config.toml
model = "image VQ-VAE"
train_examples = 155796
crop_scale_min = 0.7
encoder_norm = "batchnorm"
encoder_activation = "hardswish"
encoder_depths = [2, 2, 2, 2]
decoder_activation = "silu"
decoder_blocks_per_level = 3
lr = 0.0019
max_precond_dim = 512
merge_dims = true
one_sided = true
epochs = 19.0
Rows from block 4 of the decoder, named by matrix and row number. Each number is 128 + 24 x the weight over its row's rms, rounded and kept within 0 to 255. All counts start at 0. After the name is the row's rms in percent of the matrix's.
# conv: 3x3 conv (decoder.decb.0.2.conv.weight, 96x96x3x3), inputs 80-95, a 3x3 kernel for each
conv.40 085 [126 119 117 130  98  93 113 151 131  50 138 139 133 144 129 179 107 146 184 104 132 128 113 138 127 169  83 123 159 124 132 135  97 120 127 138 158  94 142 168 123  83  94 147 117 121  84  87  98 121 117 100 118 157 143 130 139 126 138 136 132 147 135  92 142 107  82 156 137 133 137 112 101 115 165 105 142 109 116 136  98  97 146 129 101 173 127 145 106 146  96  73 151  96  99 145 174 100 129 107 143 129 108 115 166 137 115 177 123 112 117 101 114 139 121 128 122  42 136 154 139 109 109 193 113 161 157 127 139 155 128 113 101 144 123 134 102 110 137 100 138 141 137 107]
conv.41 100 [124 113  95 115  97 139 120 122 144 106  89 152 143 139 109 122 143 140  85 131 119 148 154 127 141 112 133 163 126 117 150 117  69  72 140 129 119 107 148 139 153 156 122 114 110 130 111  98 126 110 135 119 131 156 158 110 137 169  84 124 133 107 158 168 131 143 105 143 138 131 123 122 141 100 121 130 121 158 122 133 127 114 163 115 108 106  65 148 131 122 111 109  98  98 155 142 131 118 132 163 149 133 129  89 105 121 139 130 133 160 115 129 128  83  82 112 115 123  90 141 112 121 147 137 127 141 158 115 122  96 148 121 138 125 122 155 118 202 104 147 127 104 121 100]
conv.42 113 [155 137 124 165 116  86 140 115 131  93 148 122  85 176 115 140 157 155 103  94 162 120 121 143 142 131 133 101 134 140 113 138 133 156 135 157 128  82  99 140 171 127 151 128 102 127 116 123 119 100 149 128 124  96  98  96 114 125 144 159 129 120 143 128 156  99 108 112 123 142 148 126 128 111 143 142  40 175 150 143 146 135 145 120  77 166 107 143 147 110 138 113 147 110 115 134 170 153 159 128 149  91 111 195 103 123 158  98 127 125 110 123  86 156 143 148 109  78 147 136 109 129 137 151 147 112  98 157 157 123 136  92 114 156 108 120 102 150 125 120 127 135 114 127]
conv.43 110 [ 90 126 110 134 125 137 114 119 116 143 112 135 109 118 102 151 139 133 177 150 124 154 140 123 114 113 134  79 179 182 151 132 109  96 149  53 127 177 157 142 131  86 127 107 134 129 142 128 133 131 114 159 136  96 126 136 179 170 119  90 135  89  97 135 157 123  96 122 139 131 130 129 130 110 141 129 129 132 126 129 119 103 106 128 163 148 115 121 121 111 153  80 110 109 126 123 119 101 130 152  99 120 155 125 147 120 127  79 142 155 160  98 115 132 116 129 108 100 126 134 149 117 161 117 131 110 161 164 129 130  99 101 114  99 145 144 135 101 105 101 133  93 113  97]
conv.44 109 [132  59 140 109 128 106 179 102 135 136 140 111 115 127 121 150  99 102 124 125 159  66 131 160 131 141 125 118 115 143 145 132 117 135 130  84 103 119 137 127 165 137 188 125  99 135 110 115 115 120 132 120 119 146 103 109 165 113  87 122 173 140 111 131 154 125 126 134 144 156 132  95 118 127 137  92 111 138 113 118  99 125  84 164 157 162  82 118 115 163 150 158 104  93 145 120 111  90 147 140 132 119 104 100 175 165 124 141  96 116  97 132 135 130 150 156 155 132 161 120 121 144 136 111 113 113 136 100 150 159 114 126  89 169 114 129 128  96 153 102 130 136 144 109]
conv.45 105 [132 151 108 141  91 155 140 114 128 163 141 146 184 136  87 138 124 129 151 103 128 144 147 104 114 123 106 105 136 172 148 132 128  91 152 129 102  94 131 117 147 111 120 137 125 128 123 134 139 103 151 109 125 124 120 167 130 146 146 128 106 146 116 146 151  92 152 131 116 141 109 138 109 136 152 138 131 149 145 121 137 116 109 144 153 109 103 117 141 130 149 173  71 159 127 155 140 117 135 131 147 119 142 166  88 120 117 143 100 143 166 142 100 111  52 173 149 130 181  59 145 124 150 119 137 130 129 159 102 153  93 145 132 131 124 145 145 123 115 171 143 103 122 143]
conv.46 111 [159 163 116 164 115 125 101 124 136 141 119 134 102 129 135 149 126 125 122 144 133 156 121 121  99 147 135 129 129 134 113  97 165 103 142 138 128  87 143 106 134 138 171 162 111 131 124 135 129 131 133 155  96 112 136 101 121 128 142 139  99 115 141 133 132 124 128 133 135 105 102 106 102 105 118 164 104  86 145 119 159 131  97 109  96 160 127 113 122 150 111 111 119  92 149 148 144 117  90 107 122 130 134 155 136 122 131  92 111 110 124 148 123 111 161 133 152 154 139 130 104 133 129 123 139 151 124 145 138  98 154  98 115 179 100 101  85 128 134 131 159 126 133 129]
conv.47 084 [128 100 131 140 124  99 153 121  99 119 122 119 152 121  98 141 125 136 108 134 131 154 131  88 101 124 135 109 176 163 138 130 128 110  87 116 141 115 118 127 113 123 107 152  86 117 130 128 141  95 147 125 127 122 155 155  58 112 166 138 106 120 131 143 138 118 117 134 126 160 140 113 144 116 127  81 129 121  99 139 126 159 165 126 131 117 150 123 136 128 167 120 117 150 141 102 163 124  65 119 106 129 109 123 109 110 142 129 166 110 120 106 136 132 164 109 155 123  87  84 125 120 121 123 128 125 157 103 129 119 125 118 136 163 139 128 101 119 153 178 119 122 144 138]
conv.48 097 [136 128 161 155 173 120 104 124 125 154 132 122 136 148 103 126 122 115  88 125 119 107 128 126 154 116 124 129 105 145 122 158 133 151 138 125 130 125 127  37 167 116  98 106 134 153 125 133  84 137 161 114 108 171 127 107 154 124  79 141 145 110 130 129 134 123 180 153  80 108 133 103 159 121 153 128 176 216 143 114 153 143 129 119  97 103 108 124 121 113 114 137 139 144 103 113 113  99 154 113 118 127 128 162 150 133 144  98 119  88 113 109 136 121  94 139 137 186 150 124 129 158 125 110 144 128 104  92 163 106 127 146  85 146 108 138 123  91 145 120 149 167 139 109]
conv.49 111 [129 102 109 138 188 126 112  96 146 139 133 153 145 147 111 109 101 131 170 155 155 102 153 105 131 113 107 129 135 123 147 166 154 106 122 128 154 147 140 114 138 115 133 113 153 164 140 130 111 122 147 120 109 151 104 151 147 102 106 161 163 128 118 124 163 158 134 134 113 121 106 118 114 136 118 136 129 118 132 119 113  69 208 131 159  73 145 110 119 123 119 139 142 136 131 112 116 118 109 100 115 129 156 160 131 147 142 158 126 145 124 114 130 135 134 124 152 154 158 127 131 114 122 111 119 128 157 124 115 148 101 159  96 133 129 130 163 165 118 109 159 117 143 122]
conv.50 113 [100 129 133 109 142  79 180  94 116 133 139 149 127 119 145 111 108 125 132 120 102 165 133 103 163 150 132 153 114  92  95 112 164  81  59 142 139 123 154 139 119 141 146  90  88 124 134 144 137 135 117 133  96 132 159 120  83 146 138  88 133 112 137 123 126 120 120 135 121 129 111 136 157  98 106 133 131 161 121 123 131 108 131 141  81  51  91 143 145 118 155 102  82 118 124 155  89 129 145 138 106 116 103 100 154 156 101  87 151 133 118 126 112 110 114 143 130 126 125 132 105 116 143 126 120 109 123 125 122 143 144  85 170 108 112 156 134 107 162 137  74 108 145  87]
conv.51 106 [144  87 117 168 117 118 100 149 122 119 151 162 143 156  81 118 100 146  96 112 104 122 144 145 102 148 124 176 110 234 151 107  70  84 118 155 130 109 149 102 171 142 120  88  98 156 127 125 134 137 135 130 111 127 122 160 116 145 132 126 111 137  59 175 151 103  98 137 113 127 108 114 143 182 126 110 110 142 135 132 105 135 116 100  65 108  87 183 153 100 125 159 136 113 109 113 104 134  97 159 125 127 120 110 147 160 140 176 141 154 157 127 112 108 136  90 145 157 121 121 100 136 106 106 124  97 100 103 176 138 137 127 123 142 108 118 141 115 135 133 138 166  84 134]
conv.52 108 [ 94 217  61 128 231  99 124 144 142 105 150 134 157 129 109 157 136 135 124 124 119 113  95 111 115 123  86 111 130 128 102 117 143 132 112 123 132 143 106 159 168  90 142 125 141  94 101 135 117 107 106 105 173 140 151 123  96 123 161  85 135 173 129 126 124 128 124 110 149 124  97 139 120 134 135 133 128 129 120 136 124 108 145 154  86 152 139 132  96 134 132  93 124 120 128 107 128 125 154 133 146 108 122 101 124 160 141  92 138  95 116 123 150 130 167 125  98 121 122 135 137 111 113 134 136 131 131 127  93 125 155  96 127 122 135  82  84 188  84  72 154  94 117 129]
conv.53 087 [123  64 148 186  68 108 147 107 158 109 123 160 143 150 100 155 103 124  80 107 155 164 175  91 128 131 141 148 150 155 119 129 138 135 137 138 153 154  90 120  75 169 105 124 136 127 109  94 136 137 139 178 110 104 115 122 137 141 124 102 130 136 154 110 152 114 159 125  89 113  90 131 124 134 150 161 127 126 146 132 116  88  95  88 101 176 147 150 132 142 144 134 144 123 130 113 142 157 141 121 123 129 177 122  96 165 123 125 133 135 138 138 108  87 116  98 126 115 109 128 124 121 128 118 112 123 138 141 127 160 126  72 144 179 115 132 132 127 142  85 102 135 137 132]
conv.54 108 [156 178 129 159  86 128 133 162 145 110 117 108 158 104  91 149 161 137 143 118  95 121 122 121 112  80 155 128 102 160 134 108 114 165 114 148 109 125  77 150 133 149 141 110 186 114  92 117 136 121  99 123 129 123  94  86  87 148 159 118 123 112 122 106 122 108 120 107 118 150 142 131 126 128  95 148  89 127 138 144 123 125 113 127 144  92 150 146 114 107 148 113 122 106 111 116 162 142 129 137 136 111 139 114 118 121 149 149 115 151 147 144 122 138 137 102 135 116 137 102 149 136 126 134 147 120 125 159 156 124 109 141 175 111 127 105 129 188 129 113 141 133 157 100]
conv.55 112 [120 118 121 138 127 123  86  84 101 120 146 130 122 108 123  75 113 150 142 120 141 133 130 109 153 121 167 134 117  98 115 118 135 125 117 144 146  98 131 124 113 131  98 158 108 148 146 123 170 135 105 118  99 131  77 118 125  90 113 176 117 122 168 151 115 137  99 137 164 141 155 115 124 150 136 146  94 143 113 128 146 149 112 138 107 133 168 156 111 115 112 156 167 133 146 148 147  86 104 116 143 128 121 113 157 120 131 112 174 111 121  68 120 155 119 124 177 119 136 154 148 146 110 114 137 122 106 157 142  40 157 175 102 149 141 151 141  88  74 167 117 165 117 130]
conv.56 102 [117 139 136 174 125 109  93 137 141 139 103 139  82 130 126 162 142 114 130 125 154 124  87 149 148 152  95 150 101 106 124  88 140 117 181 107 184 120 134 138 107 141 109 134 165 131 114 107 144 170 114 120 127 106 161 153 102  92 115 136 145 145 124 140  98 157 128 152 129 126 116 104 124 147 111  97 184  96 119 120 100 126 102 141 129 114  98 100 150 125 156 119 102 195  88 133 121 107 134 115 138 133 119  66 147 146 109 111 136 129 126 131 169 123 112 113 134 221 110 120  95 101 139 135 129 161 153 124 124 157 115 122 132 109 145 139 146  72 112 127 123 146 127 112]
conv.57 099 [126 109  88 104  87 166 122 140 151 174 106 151 119 117 140 167 117 118 115 157 104 122 125 131 171 113 135 131 110 135 120 146 127 136 121 105 161 158  80  67 123 185 209 107  94 114 125 131 113 117  89 103 135  88 138 121 133 160 109 104 117 166 137 105 104 113 137 131  98 160 110 149 129 146 118 110 123 104 108 115 122 143 128 129 130 164 156 149 122 111  98  75 173 136 137  95 111  95 164 123 148 145 139 154 137 131 117 143 114 118 128 112 150 119 189 105 154 150 112 138 133 102 140 182 115 162 141 132 108  93 184 157  85 102 111 124 112 119 119 156 132  94 149 120]
conv.58 091 [127 137 146 123 221 131 144  84 108 122 115 159 130 144 120  97 148 120 106 113 161 145 143 157 108 144 129  84 152  85 138 118 118  71 112  99  92 152 157  97  99 187 109 118  92 122 139 159 118 135 153 142  96 170 118 144 145 149 105 111 142 105 135 114 180 136 139 138 109 118 138 106 128 135 105 127 160 155 159  98 125 132  92 124 143  80 111 124 177 134 157 102 125 154  92  88  75 175  98 131  90 110 109 196 140 136 119 115 141 107 128 143 142 128 102 131 118 140 135 134  97 130 145 121 116  98  90 132 170 164 103  81 153 121 120 131  75 130 130 161 110  85 163 111]
conv.59 105 [181 145  89 145 173 178 110 114 118 113 128 145 165 102 123 143 127 153 176 160 160  86  75  77 122 105 143  91 148 110 126 123 123 142  88 149 124 118 137 145 100 126 113 153 169 116 139 138 136 119 140 121 118 120 127 123 123 113 113 204 118 162 203 140 122 142 155 126 116 131 160 125 100 123 135 112 119 132 138 141 173 112  98  85 151 124 110 130 104 116 131 137 160 131 135 145 154 119 111 125 119 129 159 129 111 119 132 112 118 122 116 110 118 138 125 117 121 118 110 169 111 144 146 129 125 141 127  99 140 126  76  98 106 156 150 148 117 146 108 107 173 153 121 121]
conv.60 112 [108  92 115 160 148  81 145 141 103 140 135 150 124 137 115 118 132 124 123 166 125 187 129 140  97 104 122  99 105 133 145 142  93 126 128 159  85 151 118 111 143 144 179 125  88 128 145 143  93 124 138 130 133 106  94 143 109 163 153 108 100 104 157 125 130 142 156 112 172 106 111 127 125 167 127 125 131 145  97 124 177 126 129 107  61 135 116 148 125 111 131 118 152 164 116 158 104 127 159 123 146 141 148 156 136 117 104 129  90 136 136 121 127 113 151 183  78 151 144 142 133 130 138  84 112 141 179 100  99 140 106 170 132 149  70 144  81 126 145 135 143  98 140 119]
conv.61 079 [128 167 132 138 169  96 107 100 127 148 130 130 135 126 152 138 108 109 107  90 126 136 140 127 137 139 104  94 124 128 139 119 116 158 121  79 111 140 115 135 142 133 131 141 124 126 113 120 170 114 130 135 111 121 139 195 174 142 154 125 153  32 115 105 137 158 140  84  93 106  91 134 123 105 125 121 156 111 105 106 131 104 160 154 112  93 138 122 143 115 162 145 135 129 122 125  70 151 180 119 117 154 130 142 138 129 131 119 143 141 143 133 148 155  95  91 122 166 121 106  98 123 143  95 128 125 162 232 167 172 100 113 140  79 133 144 145  81 125 151 149 151 112 168]
conv.62 095 [110 156 112 129 173 103 110 118 126 142 134 172 132 147 133  90 114 111 133 126 138 151 150 107 119 144 126 163 143 128 123 143 139  88  97 116 154 137 155 177 147 102  95  62  70  95 144 139 140 167 137 175 100 105 169 147 146 115 143 108 117 101 130 142 158 149 128 150 153 103 113 138 142 140 120 126 167 160 133 128 126 131 136 128 142 103  99 130 147 156 112  95 134 134 110 172  92 126 146 132 133  98 144 146 143 154  88 131 147 138 104 144 145 147 106 127 141 158 124 148 107 114 138 125 149 139 110 130 122 141  76 146  97 132 131 127 156 152 140 131 124 137 124 141]