Weights of a small image VQ-VAE.
Model: 48-pixel images, encoder depths [2, 2, 2, 2], encoder widths [40, 56, 88, 128], decoder norm batchnorm.
Data: trained on photos of plants, animals and fungi (iNaturalist), 19.0 epochs.
Rows from block 2 of the encoder of a small image VQ-VAE, named by matrix and row number. Rows with one number belong to one channel. Each number is 128 + 24 x the weight over its row's rms, rounded and kept within 0 to 255. All counts start at 0.
After each channel's rows are labels from the 100 images, of 14848, where the channel reaches its highest value: "patch colour" is the nearest of a few named colours to the mean colour under the peak. Only what is clearly more common there than usual is listed. The data: photos of plants, animals and fungi (iNaturalist). In brackets: how many of the 100, against the usual share in percent.
# convs0: expand pointwise conv (encoder.blocks.2.convs.0.weight, 160x40x1x1), inputs 0-39
# convs1: depthwise 5x5 conv, stride 2 (encoder.blocks.2.convs.1.weight, 160x1x5x5, trained with AdamW), a 5x5 kernel
# convs2: project pointwise conv (encoder.blocks.2.convs.2.weight, 56x160x1x1, transposed), outputs 0-55

convs0.41 [115 145 104 126 145 107 103 161 106 159 170 164 119 125 111 153 124 161 126 118 125 113 141 131 126  94 134  90 130 110 132 103 138 118 138  91  52 163 111 123]
convs1.41 [125 110 113 105 111 150 141 152 183 152  99 145  78 103 102 118 129 113 101 118 133 105 105  98 140]
convs2.41 [147 132 174 126 151 116 121 127 118 108 147 127 120 128 133 120 156 158 148 166 130  89 167 147 140 124 120  93 134 147 138 172 126 117 147 124  66 135 118 127 133 148 152 179 130 155 124 143 139 101  94  74 110 151 151  87]
patch colour: brown (51 vs 24.3)

convs0.139 [149 192 144 130 123 140 147 178 112 140 129 118  86  49 139 129 117 140 137 130 127 153 125 127 141 109 100 134 127 132 121 116 125  87 129 153 110 153 156 125]
convs1.139 [132 131  94 114 130 118 118 175 161 111 133 106 207 155 129 116 129 143 144 115 119 128 147 109 116]
convs2.139 [121  98 160 108 108 127 122 131 155  66 143 104 127 157 132 133 130 147 107 143 112 140 212 105 153 118 138 109 112 122 135 123 141 140 116 139 117 144  82 147 113 150 129 108 128 103 128 126 116  86 140 176 142 116  97 169]
patch colour: black (59 vs 4.3); white (40 vs 6.3)

convs0.116 [135 100 150 153 154 139 131 107 105 133  84 110 149  93 125 128 141 117 166 113  90 108 160 128 129 163 144 168 123 134 139  63 133 132 109 123 137 150 136  82]
convs1.116 [120 134 138 153 146 116 122 107 147 136 110 137 148 184 148 101 120  75 101 105 139 105 105  91 109]
convs2.116 [171 122 117 133 144 147 117 137 137 148 171 126 146 161 130 155 126 103 129 154 127 146 169  95 174 152 143  99  99 117  66 129 125  89  91  86 147 170 127 107 127 119  99 122 113 150 120 134 145 160 138 125 153 136 129  99]
patch colour: cyan (31 vs 2.6)

convs0.102 [124 144 120 143 117  94 131 143 128 114 111  95 118  79 124 160 132 129 135 130 108 159 124 103 172 139  74 131 151 107 126 136  96 182 128 147 161 122 172 145]
convs1.102 [141 127 105 137 119 140 103  78 125 114 145 119 120  98  99 126 142 170 169  95 119 141  73 127 131]
convs2.102 [127  86  67 141 131 100 118 153 159 100 110 102 115 103 118 100 130 125 144  76 124 178 136 137 118 106 155 101 101 103 166 144 120 176 117 150 159 138 128 140 115 129 114 143 119 135 115 118 144 183 129 129 156 119 136 152]
patch colour: grey (90 vs 47.7)

convs0.89 [152 126 159  97 162 133 127 132 124  89 114 131 143  99 139 153  70 178  97 132 149 120 123 142 165 172 109 135 116 133 148 132  78 123 123 144 117 109 149 144]
convs1.89 [120 133 143 140 137 143 135  94 117 151 100 104 115 123 122 140 117  82  52  93 133 139 124 118 152]
convs2.89 [108 123 156 125 145 128 100 113 166 161 137 149 133  93  84 150 201  90 141 134 118 140 122 118 142 135 118 143 115 131 141  94 133 120 146 150  77 155 102  97 138 139 151 102  78 138 119 155 138 117 143 125 113 116  81 133]
patch colour: brown (68 vs 24.3)

convs0.34 [ 90 149 116 126 116 144  87 133 139 126 155 110 106 116 104 115 187 100 129 106 162 146 169 154 150 111 140 122 110 126 150 155 153  94 149 159 137 170 140 138]
convs1.34 [116 114 130 169 129 136 107 132 103 135 130 143 118 137 131 128  77 137 155 143 174 109 132 189 157]
convs2.34 [117 129 116 177 146 170 142 166 148 164 177 114  99 160 135 164 104 128 101 168 154  51 132 104 133 138 150 149 119  83 140 140  89 124 117 100 122 135 142 119 130 136 144 127 153 115 104 122 133 137 120 125 127 128 132 145]
patch colour: white (100 vs 6.3)

convs0.59 [114 137 161  81 123 115 134 115  96 151 151 138 134 124 134 128 158 147 124 138 140 183  86 128  71 103 115 102 150 109 151 136 143 155 119 167 105 150 141 152]
convs1.59 [140 121 130 141 130 136 134  75 141 143 128 117  85 123 123 139 144 189 174 138 128 133 137  80 126]
convs2.59 [131 127 132  69 134 129 129 100 112 152 123 121 134 132 147 116 183 124 109 142 100  93 165 154 157  98 143  77 153 147 132 151 125 130  85 168 144 151  87 167 115 134 163 105 118 171 125 134 125 107 135 104 126 118 136 127]
patch colour: white (64 vs 6.3)

convs0.97 [141  63 167 119 112 147 118 161 107 110 131 143 128 149 124  76 168 113 155 122 116 170 140 101 150 140  91 121 128  86 134 139 138 159 115 118 148 120 132 126]
convs1.97 [135 140 120 131 113 103 118 123 132 124 119 160 192 187 136 112 141 171 165 113 112 121 131 137 140]
convs2.97 [143 142 133 170 153 133  87 117 135 163 142 122 115 128 118 137 115 102 126 146  94 110  85 175 103 145 114 125 116 122  98  94  89 134 143 132  80 141 124  98 144 120 128 171 153 165 145 134  75 134 136  83 126 122 142 157]
patch colour: cyan (40 vs 2.6)

convs0.29 [144 122 142 131 144 125 134 169 111 161 121 143 150 109 133 186 114 161 147 123 137 105 166 155 166 109 137 137 131 121 106  93 126 140 129  87 154 156 183 120]
convs1.29 [126 127 134 111 138 129 142 149 145 128 111 109  81 116 124 164 124  55 102 116 114 123  91 109 151]
convs2.29 [150 123 148 142 110 122 117  76 149 151 152 127 103 121 118 150 132 134  74 158 103 165 134 135 107 195 125 126 123 155 112 129 139 105 136 107 154 144 147  76 118 104 115 133 126 191 129 111 155 118 161 142 141 117 149 112]
patch colour: pink (40 vs 10.7)

convs0.122 [134 139 124 122 109 109 152 169 108 113 139 107 129 128 138 120 146 118  71 113 121 139 151 121  95 140 119 148  91 100 154 117 143  72 109 135 194 112 102 139]
convs1.122 [102 130 145 120 125 147 139 106 149 130 121 122  34 131 125 128 128  89  99 143 132 123 117 110 128]
convs2.122 [ 92 180 115 134 143  94 116 170  93 121 148  73 126 187 138 133 138 128 120 115 137  92 115 152  91  97 128 167 138 117 118 134 160 105 130 141 123 138 136 130 182 142 134 120 125 125 163 106 142 119 166 129 122 153 138 149]
patch colour: pink (38 vs 10.7); white (37 vs 6.3)

convs0.55 [134 113 155 102 120 134 105 133 121 149 130 115 140  96 137 122 141 115 127 124  98 100 150  86 106 120 152 119 124  97 146  94 214 171 103 122 131 101 132 115]
convs1.55 [125 144 118 105 152 126 147 146 122 155 149 123 180 197 145 121 107 132 112 156 103 143 106 110 118]
convs2.55 [130 139 133 117 151  83  92 151 126 161 114  99 160 113 126 163 114 178 124 117 133 143 108 119 112 159 141 179 114 109 152 124 118 125 143 143 116 117 124 126 171 137 112  70 133 163 104 109 179 153 117 145 139  92 147 112]
patch colour: cyan (52 vs 2.6); white (33 vs 6.3)

convs0.65 [122 122 120 138 110 184 127  84 170 115 125 161 106 116 125 123 133 137  86 129 146 107 155 141 135 137  78 174  78 123 152 146 126 116 122 104 102 109 116 133]
convs1.65 [142 131  84 125 143 116 156  92  98 159 110  80 130 104  77 119 116 122  96 123 112 127 105 121 123]
convs2.65 [115 153 130 161 123 129 116 175 108  86 124 104 121  88 109 155 150  80 116 164 128 173 134  85 153  99 126 159 134 102 103  80 104 129 126 155 110 152 126 137 148  82 123 108 142 133 142 154 137 133 134 121  96 118 108 132]
patch colour: brown (65 vs 24.3); black (29 vs 4.3)

convs0.71 [139 139 132  98  95 132 130 143 175 135 134 114 132 133 148 113 117 128  43 113 140 142 117 142 134 143 132 107 143 135 189 142  87 121 154 142  99 136 101 127]
convs1.71 [121 127 138 127 143 130 144 108 136 127 104 135 104  67 163 126 165 106  71 112 152 117 114 118 154]
convs2.71 [129 104 120 137 135 149 125 133 158 167  98 162 152 137 118 128 157 119 162  68  98 130 108 146 166  93 159 136 103 130 123 116  89 111 173  97  97 104 108 119 160 145  98 137 154 122 110 154  92 123 153 108 126 121 119 153]
patch colour: grey (81 vs 47.7)

convs0.44 [167 109 139 132 125 110 121 138 111 160 128  78 141 138 131 137 119 130 153 128 148 155  86 118 190 176 166 147 131 137  96 108 136 169 133 110 134 150 124 101]
convs1.44 [106 139  91 148 111 128  99  95  75 140 110 113 112 155 153 139 147 112 156 108 103 156 145 101 144]
convs2.44 [103 101 132 102 125 102 125 106 135 137 134 105 144 120 116 145 122 108 114 126 143 105 100 182 113 147 150  88 145 166 117 101 121 130  78 112 100 114  86 149 123 124 102 161 127 101 120 104  99  98 133 164  93 101 183 115]
patch colour: black (50 vs 4.3)

convs0.83 [137  71 105 128 131 111 103 117 113 143 112 114 109 120 131  80 159 121 122 140  64 139 126 125 167 120 145 136 161 141 173 121 105 153 132 105 127  91 135 154]
convs1.83 [115 125 131 148 122 151 125 147 156 127 129 150 193 178 117 124 131  95 155 125 106 128 101 160 100]
convs2.83 [115  83 143 133 109 101 115 129 118 136 165 184 152  85 122 169 141 132 134 138 113 119 134  88 116 155 103 132 131 152 135  90 151 134 107 118 123 171 141 105 146 169 123 141 116 170 171 120  95 121  98 130  96 120  97 137]
patch colour: blue (45 vs 0.4); cyan (41 vs 2.6)

convs0.118 [134 139 140 144 134 122 133 165 123 143 150 148  99 138 118 133 118 182  83 140 149 144  79 133 107  85 160 135 164 134 159 123 124 122 134  74 108 159 119 147]
convs1.118 [107 152 146 104  96 114 118 153 161 143 108 140 122 136 122 111 155 187 182 158 120 142 125 122 128]
convs2.118 [146 137 150 119 117 159 143 154 145 148 137 125 102 112 129 106 137 156 118 145 127  76 172  66 152 112 127 143 172 121 128  91 160 125 104 112 125  98 135 124 109 151 138  99 131 127  92 170 108 113 156 146 170 138  93 148]
patch colour: black (50 vs 4.3); white (43 vs 6.3)

convs0.109 [ 93 129 133 155 156 112 120 130 108 136 150  92 166  75 131 114 160 116 146 135 146  87 148 108 111 132 116 157  90 148 119 118 162 134 110  69 137 113 135 111]
convs1.109 [135 127 112 143 120 130 130 173  95 127 122 118 120 160 122 126 145 140 220 137 122 117 137 135 122]
convs2.109 [ 79  94 133 134 115 117 109 128 154 148  96 160 123 165 119 124  92 107 126 148 125 109 128 121 119 162 183  80 148 108 118 141  95 126 150 121  95 127  95  95 112 134 130 108 143  79 167 140 100  98 122 108 128 129 103 155]
patch colour: black (97 vs 4.3)

convs0.82 [141 109 129 139 131 113 146 135 100 119 154 141 140  91 115 148  85 129 116  82 165 145 132 122 150 181 142 129 107  89 164  83 104 152 100 105 139 146 149 125]
convs1.82 [129 128 128 128 123 130 129 125 131 131 130  88 134 150 118 139  78 111 214 102 128 109 120 152 115]
convs2.82 [145  92  87 127 132 121 107  97 123 124 137 119 140 109 100 107 150 129 116 160 149 171 154 104 108  88 123 117  77 131 140 142 109 153 142  84 115 138 124 176  92 154 177 111 136 103 122 118 135 100 168 100 149 122 146 132]
patch colour: grey (81 vs 47.7)

convs0.108 [132 157 143 150 121 112 130 167 145 158 103  78 100 124 147 117 122  92 131 131  82 126 128 126 120  88 127 149 125 119 122 162  89  80 106 148 124  79 142 129]
convs1.108 [132 127 152 129 104 154 180  95 143 138 151 164 152 145 123 144 196 144 120 144 128 138 136 114 133]
convs2.108 [135 107 112 141 150 121 178 164 149 123  89 113 147 121 120 133 181 109 108 162 109 130 138 115 108  95 135 140  72 136 132  98 150  96 172 169 120 120 144 116 149 167 165 106  80 126 130 128 104 110 132 132 115 147 125 116]
patch colour: black (100 vs 4.3)

convs0.8 [143 114 139 112 100 120 133 111 144 130  89  96 123 116 168 118 100 129  98 110  62  84 145 147 172 136 112 139  92 153 127 154 164 132 141 131 123 147 155 132]
convs1.8 [157 162 123 139 126 107 116 121 116 140 142 115  99  49 116 129 131 137  70 120 130 116 128 123 136]
convs2.8 [154 131 150 153 147 149 117  80 179 139  96 128 131 154 118 154 138  88 149 133 120 170 110 107 127 123 148 145 126 105 132 125 125 142 145  85 122 111 103 101  90 136 124  99 115 117 103 155 122  79 183 115 108 155  95 141]
patch colour: brown (70 vs 24.3); black (26 vs 4.3)

convs0.5 [136 134 105 131 166 116 121 136 137 144  98 123 117 127 108 100 107  63 109 128 140 177 102 149 137  99 162 134 166 139  94 144  93 119 120  95 151 101 108 132]
convs1.5 [118 126 112 137 112 154 117 137 149 145 148 133 157 161 161 110 157 209 123 114 124 143 110 139 118]
convs2.5 [125 110 101 140 135 139 109 149 156 144  83  71 115 116 110 156 137  85 142 172 105 125 134 120 110 113 142 114 124 113 133 159 128 106 158 145 117 163 116  97 125 139 100 115 117 133 158 163 118  71 117 132  68 118 153 139]
patch colour: black (100 vs 4.3)

convs0.72 [146 115 111 115 146 107 137 148  77 101  96  87 152 148 118 144 153 106 119  96 148 125 113 108 111 159 174 115 127 117 149 133 100 137  87 151 157  88 150 121]
convs1.72 [118 140 114 105 142 142 142 102 109 126 124 124 160 154 115 119 101  39 129  96 132 124 122 127 120]
convs2.72 [172 151 157 136 117 106 109  95 142 133  98 105 137 140 155 152 165 166 135 109 148 134 117 136 164 124 100 102 121 130 122 132 118 165 125 119  79 134 104 114 113  98 138 150 179 112  88  82 140 127 132 115 169 157  94 131]
patch colour: grey (84 vs 47.7)

convs0.63 [111 119 166  82 120  99 125 133 120 133 171 140 137 123 149 125 166 126 133 120 159 120 171 124 136 119 110 105  82 111 132 112 136  77  83 168 129 142  98 126]
convs1.63 [122 136 117 139 118  96 136 152 121 118 156 209 156 161 129 159 139 132 117  96 126 140 130 115 109]
convs2.63 [134 178 110  93 124 128 129 112 152  78 131 116 110 146 122  99 130 106 130 112 127 101 108 158 147 173  91 137 104 148 144 100  74 105 154  88 126 147 134  96  90 123 124 124 132 137 104  85  98 144 157 134  96 118 143 122]
patch colour: white (100 vs 6.3)